{"arch": "transformer", "time_shift_ms": 100, "input": "log_mel", "head_dim": 32, "bias": "all", "dropout": 0.1, "experts_per_token": 1, "subsampling": 4, "layers": 14, "lr": 0.0031, "momentum": 0.95, "nesterov": false, "adamw_lr_other_params": 0.0027, "steps": 15200, "warmup_steps": 300}
Rows from block 11 of a small sound classifier, named by matrix and row number. Rows with one number within an expert belong to one neuron, the router's apart. Each number is 128 + 24 x the weight over its row's rms, rounded and kept within 0 to 255. All counts start at 0. Numbers have three digits each.
After each expert's rows are labels from the 100 clips, of 14848, where the router gives the expert most weight on average: "responds to" is what is common among them. Only what is clearly more common there than usual is listed. The data: acted Russian speech (Dusha).
# router: router (model.blocks.11.mlp.router.weight, 32x160, trained with AdamW), inputs 120-159
# gate: expert gate (model.blocks.11.mlp.gate, 32x160x160), inputs 120-159
# up: expert up (model.blocks.11.mlp.up, 32x160x160), inputs 120-159
# down: expert down (model.blocks.11.mlp.down, 32x160x160, transposed), outputs 120-159

# expert 11
router.11:120101142120111145163110159137122160162114115124096117135130133160129159165132101098118146142105132121142134148178148160
gate.0:164140142157125150097112156145164162098084091121114117120143135142106083132126106131089133109161091161147152142085109153
up.0:145130157155105141100144159143159159097105092121126119109150126138116092157130125122095126106162092154137150125102101157
down.0:114102080085132138153140100127113133075130090171119121103117155142148139118123103161113101124164125134131150126131140174
gate.1:115137132116115135108098094131149142098165116139107113112140123092143137166137147108107119157068119114162133110134156129
up.1:133158109108152149118121134146142148113145130122132139119178128137109116130173129118137128149078119128131144101123149170
down.1:114145190166129163130120132110100163165142153138159141119148122139117129142131161143092170099148175112133123106122138130
responds to: emotion: positive

# expert 12
router.12:189095085094118110144115119153110138126097163173115115143115103127088128136131139146080131132138110149097134099140154157
gate.4:139134116171117112139119119100134152125153113141125113106142092185130175166157100108139103162136125137133167107108124119
up.4:102110130118139170149126149138144117064124160163121119105125153044171091148123122143172157108121111149158090142131115108
down.4:117151159113111149173142130114128136106113121128158138161103147107125057155138132125123130142134075150127181152090143141
gate.5:147117118111109119107107121104122136127126122143112118090127141117077143121117084105121096146157171133157123127118162120
up.5:137135131142135121141157116150139104127121127114113156156117113130183083127133139144158164089102095132092125123135100128
down.5:126127158099144159155102149104084160104153131167111140111114081137122157145130121162156100121130165139129161075106125118
responds to: emotion: neutral

# expert 10
router.10:140137100088133103106129141123086153075151164170153094131106089172146111106111143094131132124102113135126162159096160065
gate.0:085167111135131111153145144125112188167127128032153115110108098136149172153132166113089126100110158179104155089156142165
up.0:159116113116113113099122111109153104104116132147134176117129112144108097113127100139163088125128151087138120168104098103
down.0:148144128110098166147156155115105129110093110109154104108139112117148144142143111139115162136110144135108127145100106102
gate.1:119125138134170141111138161123121126108108087094130115113172107149111127131098134130107152118148113132124145151054116099
up.1:107128131147164128110120137152124126112124148105122119110114149146111123159126143157117153145120091151147116140071136091
down.1:153135147084108117145140136106169140156196128118177172106139125113143163140120108147125119190105113128128137119118149148
responds to: emotion: positive

# expert 7
router.7:164113065113144139139083138117151115132109118149141107092154124163160127106145139114083144119093150176135129083138127114
gate.4:132125112152092170137120140104096150117114096155111105116123104140170144138159163105138124118131140163138089143101086135
up.4:111135123104098176146143100106090098133139119128101117113122129111111133149142137093153134136108084151131059121113108128
down.4:198124112109139164134109179116143087103153079120162153098106115144127158115128169130071105101136172152123152119119099125
gate.5:110121112158109134122137118135103138119103056141125136137115128130151130099117140108106180129131070148120122108123132150
up.5:137137155098130121129103136108141127141153198112136115119149126126110131154134105151135083125124185105128120151136122116
down.5:105135150176098126099127102139108148174115130125114123148141142111164095140139147127113205144156124126117141109103145155
responds to: emotion: positive

# expert 28
router.28:128144123141114114140119076122108135108141173140142123157133099129117124097123089142082145128099135126115116115175109106
gate.0:129139157147107119100118130157125133133119113104123138142092130153152122118108139117124173154122085147177118135140136159
up.0:120111096111146145145134120096147124127133136165138120108180139116098135152150109122114096109145186122074126119123111109
down.0:131135113178099138109123129103121117165103101138111117168115137120135135140119152126149161111120135114138162100110154098
gate.1:136173116119129142117133143107121118113134129167137094107139094133113186161147132139110128136123119121093141118140091149
up.1:131171135146131162133152129133113141132130126112104135163094124138069103107120151098166132106090139116159113065137109119
down.1:127143119177085119144110097152145136149118121165095146124109121117120100121129135123139092131118119106173133102113155058
responds to: emotion: positive

# expert 22
router.22:117111154131143136163130162118168159156096116135123109091079125144107163121161089123112098111124093173133113119158121090
gate.0:113125111119124161163094155085115089149117137130154135159106170132102083149116104133141125133181103126070105123142141143
up.0:124151155150131104134120140131147127160138120209153099168123110157122187135124146145150076148103119159102113127106146126
down.0:118160148121105121151173128094126131086160141160148109103128095098134113140118123125105143104094186096117126083125131133
gate.1:067114103117125118114154142092136137152110144167157102110096101169122143137121135114111105144128134086144147125157109101
up.1:101114111141131120119114149099133121153138128163171119106106124164091169129130130111107109159135137099132138135140124120
down.1:124160113117100112120107140111160154144138167138109108115115137141122157135111137079145148161120173176110080136198144099
responds to: emotion: angry

# expert 29
router.29:117124123172127097112119128105101166157082126130087118143110136151134079171138115130148074123112121162081153074134157126
gate.0:088124116104090121161184123111127124142157111128091136119130124107093137139162125121103153129125100136138110132139119162
up.0:168133137133146149089095126140121131129117133113147115121122133159137117112112130129154125131144140088141156132124125119
down.0:127111103130137138118157144147127151180114085115113150106102134067123101118153122118117145114135095148117104104159097129
gate.1:117081161133128158118133095143136107159133092156160127153130137133140102185155114109146107163149115157154126107149093160
up.1:131164089112105099144125173139133135113110152119098139119135129138132144075113128160110141084101128101122125163122170111
down.1:092118107109084108144124106105101143125151121112103093118077088085127107090114147100108107150136124121161132141129119094
responds to: emotion: positive

# expert 18
router.18:148153151140102146162125086142129153107101109118113090129112072176109143094127134139130166130110130131089104135162153132
gate.0:137131118139124126111138095147104200087138128111149139114082132135114143115095114127134155123092135114144120102142103090
up.0:113087164112128144144118153114146062171094151157138118158159152130151130112155129105091102125170099121103129185136154166
down.0:172120147078103108143072140147144108158101135146148106126146110125113131108148108110137103136129149111130150143164169126
gate.1:068156102127116189130139188127132126111110152142170140102130138101113122127113098146150124115122093105153135114098095173
up.1:104138114139117178121137184138155125174089141150182135137153130092140130147107110124134130123132148099131122123095081167
down.1:185126123131149128125124103111126135114114169137130127132127110101112145092137147157083097117103094175100157132135166140
responds to: emotion: sad

# expert 9
router.9:117138154141121166165142070146137097100072115084127145137113134123128088126145174113137121126159092122120140111133121170
gate.0:118162134121122128114119085117146101135108115177123154158086134153096143137139121085128150110117112141091115142163167112
up.0:112159140137111124128117094120124099136115120175121158158086135137092145144137127087131137110115122132088115145176184114
down.0:138142116121135113102128169109058158117153140137123106141107115087126134100130170153143100164133131095159120101135113170
gate.1:092138105137130164107096116144123124076091102070122149077141128159132102158132122150170127150165143104119126118095122104
up.1:112094116144131138129119070130168105089139130082122118142110128118157133132120130128172133120120088099082095148091134129
down.1:167149185115142093104109162116088138147108161153134113124149160105072150155124139088081162142126153151165095156136113108
responds to: emotion: sad

# expert 16
router.16:180166102138140170093128151099154143169150142120164133096126127096120186109130143118129132103096175104155123096127108129
gate.4:101127162178098089158131140129124149103127115120146122175123121135084121109127134121125170134114120110144082156155114135
up.4:117108113083151163061126099129099107095115107148115106142112123131141113172156104093123154091129126131147140131121124109
down.4:178144126127097099135114135053131104163153163150129122170124133123103135156144159091104132141171134092087108149103156152
gate.5:114146123082113110134132125106120183128150118154164116112132089145141131145146136108128113144124111106096140093103126176
up.5:148138138150145160105150111156124110151091113110106122128165143135161107111140115098114162118164177131151111139117125115
down.5:137122118101136127090210119131089176095138137149124112112139110134110168115120135191123114152137135102110098129099157157
responds to: emotion: angry

# expert 20
router.20:146129126145097107146115124109131163113135161126132146137121113130159128134088126111156112149139138122078168120089150068
gate.4:106127120121164154145159123098122127168132113161116170114109127162100124154087121117153141053139132092096165152138133160
up.4:141128093111121118133077143151114130128110108134093176098097123085111111126141117139156105131182165097100157091118177145
down.4:143136179156152107176188114139131136111119118133104062171146152149155168114124110119154133100119081143185143153134133154
gate.5:097128117130139120200142134089128140135083102122123104120166138135160161155133139133098118102115113130081151139151088099
up.5:168123122133111149093146090126120130118168135110115146132153147141077111106161167095175155118157112143142112123096140154
down.5:115131126086130120157142109122153106196146115090115107124193132169137122127118140166110126137170156145122161133127126118
responds to: emotion: positive

# expert 31
router.31:143137087130094104106122134103096110164136123117109093117083126121171110088112116138098124128107127139079080118151112124
gate.0:137134113138142167131191096077127118107146131165117163140080120123135126102132113142142152117115143110082116112131108137
up.0:115132137117138091125053175160120135153123119094153129130185146133136111162132139123106112118140115157159135136122137096
down.0:105138133139139137110142071122108129127124123140136114137151099124117086137088132154144163126156088114126115093138125073
gate.1:162133140147127165110128146117127139130112102113143162116126146078098135156142144149143134193096158146123122079146139156
up.1:121115137135107137137111130138149137150171118192144150124114139117119107152118148125126111093164183150135146097105133185
down.1:087130136152157111111107139117182108141139166113139138150112125157138188108115122122107125135117108158137161105123103115
responds to: emotion: positive

# expert 1
router.1:128125094118097129103092142116121123098138174132132135104130113086158107110086087142103138148150082109135120137136109113
gate.0:128107162141130118123132109139134189084091105100137089080103118168178088137093140152097148156128152159116122100153146096
up.0:152156102111148125101117165120129096153152126139109144146158125089064168145141102104137097115127092105167144138113116143
down.0:108139182127166150137146151184137147147095114066108153119140118109116142101149097137132090128127121182118077136135145126
gate.1:086154109100127138155118099133147121136076144133111134124187134150098081139130128137134084100131104108144146087129127166
up.1:166114124162138152140118122099121075113170123083098128203122144129123148111121130086127092129083167141124118127124145159
down.1:083117122130116114135153120130128149143082089145121136107128111113097135102149141143116171077108120089137139145137155146
responds to: emotion: positive

# expert 25
router.25:106146117109145141121102105166120110095107146130140152130122155172151127127149145113083110099144102119105153132159165157
gate.0:138104163111128145107158136134144106128181146145148140148136127161127144128167124157145077114144125107133155142073078094
up.0:100152128141103132140106131127119122149134167113137093091130116120088133167115125165151069142133175099083084132151135113
down.0:097161134127103132112120153124075114108124171079145146159167149107136118132130071101138114129131160106133135117108106130
gate.1:120115118118137144102145084119114153098150139100103123166121149121123148100138106181118116124086132148142150163140142134
up.1:090122092145130120117160112109113135110148126087120149184104159105120148106136111158133119124128110159131150133159127101
down.1:166103113173156102120118116137123085118086100096155137130134114112110120144128133131154130140144096138147152131091167080
responds to: emotion: angry

# expert 23
router.23:170116158143157094114126156131186137121140110177139106141123111096101127105134113143153128141125148103125177082130087098
gate.0:106142102140144123130127128180094168150147135075125148142142153129126133178098136147095153103137126120097135116133083106
up.0:155122107130104132154073154141157120154148133106114139138151144114128147120110109174110114119124062141163108142139107091
down.0:147102136106102112076088117105103155121101126119103102082175173152111129106105117128147088148131139118163058137161116158
gate.1:149070107099111137150148095133101127103150121112181152106149166146152147105082104114113149069118145101136123150120109155
up.1:187090125133140154126134154125129134124173113093167133104138098130157117124108111154088121094134165094106184105101094200
down.1:129157123105145100147147121093169133133129165159112141114139145161113123109108095167115118120108148148178148118123147137
responds to: emotion: angry

# expert 17
router.17:155145115111135108113108100119143146116166146160108087135105135139144126110143132093088111123146117149135102109075141133
gate.0:103138133072147121142135165128149103102099130120135086142088116090157120166150137110095126088147103076172163133106130108
up.0:122082149125111168131157132137135105135104139125073161153117108142117135077082155138143140137127128094115148183131089142
down.0:124134129153167137158031175100130156107117150115115091112128148140117122122134127131144123132101189115126125127155090132
gate.1:120148079112099103103124136151103126125096086093090121119147155149113159117114155152148068129108137077118157123089153134
up.1:124104108108127116112109132142114150142117077098104104127148117148111160083127153172148092146128157103135159103100137132
down.1:116134119123156175120102133161145134089164121120126147101150137152089117099159149132159139145169139094127073130123079135
responds to: emotion: neutral