python train.py --dataset="acted Russian speech (Dusha)" --input="log_mel" --bias="all" --moe_every=2 --label_smoothing=0.1 --loss="cross_entropy" --residual_init="zero_last" --orthogonalizer="newton_schulz_5" --adamw_lr_other_params=0.0027 --steps=15200 --adamw_weight_decay_other_params=0.01
Rows from block 11 of a small sound classifier, named by matrix and row number. Rows with one number within an expert belong to one neuron, the router's apart. Each number is 128 + 24 x the weight over its row's rms, rounded and kept within 0 to 255. All counts start at 0. Numbers have three digits each. After the name is the row's rms in percent of the matrix's.
After each expert's rows are labels from the 100 clips, of 14848, where the router gives the expert most weight on average: "strongest on" is what is common among them; "loudest band" is the band of the loudest frequency at the time of the peak. Only what is clearly more common there than usual is listed. The data: acted Russian speech (Dusha). In brackets: how many of the 100.
# router: router (model.blocks.11.mlp.router.weight, 32x160, trained with AdamW), inputs 120-159
# gate: expert gate (model.blocks.11.mlp.gate, 32x160x160), inputs 120-159
# up: expert up (model.blocks.11.mlp.up, 32x160x160), inputs 120-159
# down: expert down (model.blocks.11.mlp.down, 32x160x160, transposed), outputs 120-159

# expert 20
router.20 114:146129126145097107146115124109131163113135161126132146137121113130159128134088126111156112149139138122078168120089150068
gate.0 059:137091132113113078144141096108141140142103113149157141155134121133153127179133117136120103113087079111143154117135108119
up.0 050:105101117186117142098146133098134117136138113123119142124123138111115169138153156164175142127125134111125143163174098137
down.0 052:134148181108108141147147153125144152085124121116166106156177202113135096076098095151100100152126104093117089156145155144
gate.1 068:112115132098155072112124105143128120070104131157114161084123147118157140128141128094157088122129113132151074164097133164
up.1 065:086147115110120114123162099146122131126133096111168146112139163154124137157152127095188124093120107116133110129068152165
down.1 067:135107137102110120110141132116117098121123128096113134102113161116119125156122150083178107153122117122080161146130139115
gate.2 081:166142109156144138105164155149109154109128096132155125114096120139155106121153100100125137140126154122078154090121159096
up.2 083:126120104118115109130118105112139133067174088099116117174097132105093130134145170168119115110141159088112129120092135109
down.2 087:115134142144132122158173165097062129118121105124113120093125112108056122086122108126144113114122153179118156142101093102
gate.3 046:135124138128139125166104124116112134163104161151142148093138158099152127163117155129111092130070120128123092141129139091
up.3 055:108139123150131132170121134149121122170179095077124105135149122126142147123149130101152140185095126098158106133154177169
down.3 053:135116113102185137148108135142126104133129140182111139138114126089148120107148146162133105112128139132111092136078137118
strongest on: emotion: positive (77)
loudest band: 250 to 500 Hz (51)

# expert 7
router.7 064:164113065113144139139083138117151115132109118149141107092154124163160127106145139114083144119093150176135129083138127114
gate.0 077:151100105132133130118099134099120159089156127162159108094106133160108118140146122119109136132141157096125164133085135128
up.0 071:146161121105086172118140153152117124148117130114126138134140140118134130141127111130116091174130121105116149138145122140
down.0 084:141106114147108134144126152076168132136125146102133138142117117149138143125106139134131160081129088150147160110100108181
gate.1 033:167099116120112099145135083156128124159119144145118189141134118170144125126114116144109109136143072146134143118094109117
up.1 032:109129132100146149144161188147073147159128143096155115133116149201140147140145123144113119158165099139162153089109116080
down.1 032:128175124111052124155131156148166089145100096110112136150130083119134134166143108150120140121093105110138140122121147153
gate.2 128:119135083107123138121115132114130138119100149162117140097129124098146158129157166139123142148122148138137112091131089134
up.2 134:137126175129120124131137114145121112145135108100150107170132133140123092099093082123119147105151118132108124173115148134
down.2 135:107097129146166145107093150156123118118122164132120105139145149123144129128147145139115087101122152133126163133163108139
gate.3 083:140127100160128111140151143132106133108116149126141092128134131188136115163111102144102110087112133107140136109126141104
up.3 083:097167164114101177074126119139142104125134107132128139132127123075092156124145112098173140141163152119166142108092118124
down.3 082:179157137123155128157134109127137136092127112160162104133147099119147138184107172113123113080161127160105155109148130161
strongest on: emotion: positive (91)
loudest band: 250 to 500 Hz (57)

# expert 3
router.3 097:155125122139191097147118153154112130106081095171138114157144139184155128151161115160113153152129143148137129148182153143
gate.0 052:142126108104107155125096134148135132148137137120138132156090113119128123119085121107164148170125090120133128159160115133
up.0 052:116129105150125109126115096105086113108121099159132121145145129172152116154148127128054139075169169082106130120126131122
down.0 054:078113140158119149187128154161173107139114112130132151143136121152077102151152150087150110103089106147150124168138145105
gate.1 077:152128079124125143137115161102107107141178097159149135141144103103187177102139075115142134124127115096120123116121109141
up.1 068:132116085120118152143110180109082079101176118172149132115143111112188126128153083121154130136097124098126105102130079142
down.1 073:149128159134127132146139125122085097100128146096133099138088148119075090104154147135111137127104122137148093136176131106
gate.2 078:121097140142166185126093124099117108144165095129126112105156155134138146116149148103137171139110121088133148147118134114
up.2 087:141170108075183177125148152073126145163140181149123119097112121114144104095126153133110123103084112118123141129131119111
down.2 079:125076123084142139143125119120094129108149129143158160170106091076133169112153094112147099135105096174137110136145124124
gate.3 051:129127105184161096088154155058136146137115138161151116142096129170100164118130127099112165122141137159158121136176168108
up.3 049:133154113203163100097141158084119151144131138155175120148124130175125151084128104106105159126133111147154104157153173118
down.3 050:156133124133135107136103114180092149180159143135169152138094149134132125179096129126145110160132120161142115117144107119
strongest on: emotion: angry (80)
loudest band: 250 to 500 Hz (41)

# expert 19
router.19 070:145158121119092098121095099136140114090138101109130124130159140133157115098138141127109091129106126093085084122105150106
gate.0 118:128165099115112110142136056132056130147153115147112136110129111136118151086159145108133112090151138092160108102115110162
up.0 111:114142147112160125163132031129085141156136137145113142082099113123119148104127146134105125114136126080155117077135123147
down.0 126:100131118102129099112141166137109104108144128113107113173129100102118108147070155065116112099136123080114113148131083132
gate.1 151:115124138128105133126155145130130077145160123103099104162104130099131111124160117150109132151109171129154113142140105119
up.1 155:143123105136143122127098121124122180103101133145161150090158127157127146127106135114149128108143083133106154120116151136
down.1 131:069155114141125131082173124128108146119102109163120112125177115084134167144146122120124113131153148131136084066118155166
gate.2 106:165164110127132123127166119128119115104159100151149120120127138152122119134126135105092135089112110112138125121107128140
up.2 106:104102152128130127146100134125132131189099153103116134135136126098115148144120127155113089164157142132125139106149145092
down.2 108:122183133152097114149110095108145118085132154111111119138099175147094117158126154139150148138108141108128148126115119139
gate.3 138:115170154101166124141140120126091198109124130146160130085098135196126138147151097142152115106147112158116142120142149119
up.3 141:108155152104148117147143119119089193092148120142171116087108141201123140144165100122172115099144110164123143124135145120
down.3 136:131116103120126096105091133142138123138134095107143101138125119120144117138127111151163118150137112117176120152166110106
strongest on: emotion: positive (89)
loudest band: 250 to 500 Hz (44)

# expert 0
router.0 101:080119122100137130109132101102169111081161104104124120145109163122116124144120072146171088083114087137124102173107135117
gate.0 067:141132150117130084133127138118102126126087132077122126111119147165093141152138137143116122092119163101184140151088160124
up.0 068:102120146105134115152104131092144110128136119100094115126157131154162122122146127113145150161132148138124156127168159122
down.0 082:131151146149126127109084104131118097101130128184122115098137093108116169115177139173104143121083132164115125136158175143
gate.1 094:100187143150114107113139123139148108182120152120136121108134140130155100180149115122148132156115120136103137117138096143
up.1 094:109169145173124144137142136123124107140139148153114144131142178146129149135122112106144137139095165089134135159077110113
down.1 106:123094122109146137119129103141101090125120107094142138130100107119081177110108162148121150107108123074164112132107099113
gate.2 128:108137135142140128135105172137126125139143118154113139045127127096142132131122141126138103157131082137140148101102117143
up.2 123:129111088106134143126116138124103160164140098126076148079097134084159121115111143127122111134128086146092147118114138133
down.2 122:157145175131133096122140121137116087087096154145122155182154130184127138104098134145124138138128187104136136133115144100
gate.3 112:098149144199142139128108121132102100180104139148112127124107130112109122106107120113133132108143103180131082095176116085
up.3 116:073165182164115131132145158112111119150128179140121126138114136119117116053100122112127113112155062151122086097157124104
down.3 117:089106120102118140114101110122136129123109055059145115110117117149125120148164126132117185085098141167120095149126184166
strongest on: emotion: positive (86)
loudest band: 500 to 1000 Hz (25)

# expert 16
router.16 078:180166102138140170093128151099154143169150142120164133096126127096120186109130143118129132103096175104155123096127108129
gate.0 123:125131127119161060129112162123114128158177118144114148120082101132086099091120151119145153115119121142141124115098152139
up.0 120:101156115103106148113154122183140115108130134118144132117143153121154142159110138132127109155116128114127143143167125134
down.0 123:140106105137091124092130088149102104148124087129100143156134119151137141121127170109131126086110086161114088111130119134
gate.1 126:136146137107132148115171103168104176151131153133123131105148123115114077106130158116123168107137133066139103115112096107
up.1 129:158140138104143155118179109159115157132121151115132139095145134089111097085152146117104156117150141073148104111146102087
down.1 130:123133086100129110117137138102090040156130150161077121158104107118077136157069147109124116130098108138086147149132135144
gate.2 055:164152137093153122183127118092124128141118125090101125134121145149148100146139132066090127172135089118109083130119127130
up.2 063:117147125168107136109126136151122138097093109147118112127138128133137136091111091108109147142138117099130101082091164082
down.2 053:104111132142113134124154115134176089135079123114141127146136124113138103127090167100046145103149156098098122098097143157
gate.3 078:107104139114124153117140194161130177134150105094157179126115115141160137097152148089147120121113107131161127139123127149
up.3 078:184178146107077130146132094108097122098127166145099145150116116126120125124145156181135110113149130160133117126083114131
down.3 077:099106111139122165133103125125103117133098155131124149125157146142133099140158159105107168125171055116113076128131091155
strongest on: emotion: angry (94)
loudest band: 4000 to 8000 Hz (67)

# expert 12
router.12 078:189095085094118110144115119153110138126097163173115115143115103127088128136131139146080131132138110149097134099140154157
gate.0 084:178102133161124119126140093155130110176129115159139151144125122092131113157155142137125139149173092119153140137166112118
up.0 080:095115150115140143131091149100113120087112129080124099131118134139128146093121069087108112124095146142099105144108139114
down.0 089:142116090126134113133143139110113123096129083142100134166118092142123115132155168121102122124156092146094160132170138091
gate.1 118:111131175115093127131160124130143119136100144134151155158095164166101097129114146133154124157136208115165151120104132135
up.1 115:126111081137166134134121141120081133134151113127129094104152125106179128125141129083085128088108075118128118123127136132
down.1 126:093142159161132138047151105122123129150131144135157116128121123090121161122140124148153162101133167170126163089128129115
gate.2 116:169168085114140087147111176142099169159121141177098119167161141067130095114135141146091112124142096168097131114138128132
up.2 118:112086175145114162114145073122156090112118126086161131077118107188126158136120123124161148118131160111149125142082132117
down.2 132:126147095156153167111144106150172126156123153139092160138155120120136162146078164136122117098131090121100127099120118104
gate.3 115:143104154129147097097100147150122071131104151080156093112130129153101085120148132149120117163101149203136138102143085115
up.3 121:116155101134106160151152123095146163112154098182094163152115137132171159123107122111143151103157118078114105150124160134
down.3 112:086149103141108123116172111131144144098074101113151102110160158145145095121150098148134169118150138108101121125087141122
strongest on: emotion: neutral (95)
loudest band: 4000 to 8000 Hz (68)

# expert 4
router.4 085:183079130100123143164117116170155147164091072126158126109129126144166131150153106151092125140158171123083131187149154158
gate.0 035:162100146114100138129164106093100149128179122119087119172089119132132125105117131136123159186105094136125139106177127147
up.0 038:120083108140141101136127127113093141104145133161177118080143138141126121156124122076130131149163192134138134121106107127
down.0 034:130101120146104145156128140090156096140197116111137161142132112138127126118107115113083118162143121125113118094119105099
gate.1 149:191145133119113119121080138108125135143124126106116117099160141095117085080140121152127181088151114136160122138131157125
up.1 156:171132118128110112111088143108123141147131112111127124093171130100110094087136109158121189105137109143148121149132158119
down.1 136:088130113149147124117102136159142146166140137092133134165148133145125166145156127142143123149117071147148119172157121121
gate.2 066:087143125138113158110139069146132106138132109135126109123159124112119156131142136142124128115114180141101118136148139094
up.2 073:125127126130099141116122088145126122107153124130144127115173110168131173147131155171172125070118169109108109157150145113
down.2 069:131118127133140156129135105125141115122157092138091145136154147133085155152146094130135123115102102113107118138183105195
gate.3 023:086132103160170143141141154162103100129128123169127135124137110114101146130148132077102128100108156101098105130141126113
up.3 025:088060089165146187116127161147140161145089131125148106133141089158093141150162151153117130123115170104163135177162102115
down.3 020:121087115130177124071165183182119131166106151139122122127109134121133120118135104109093128140119128121130110098089142131
strongest on: emotion: sad (69)
loudest band: 4000 to 8000 Hz (26)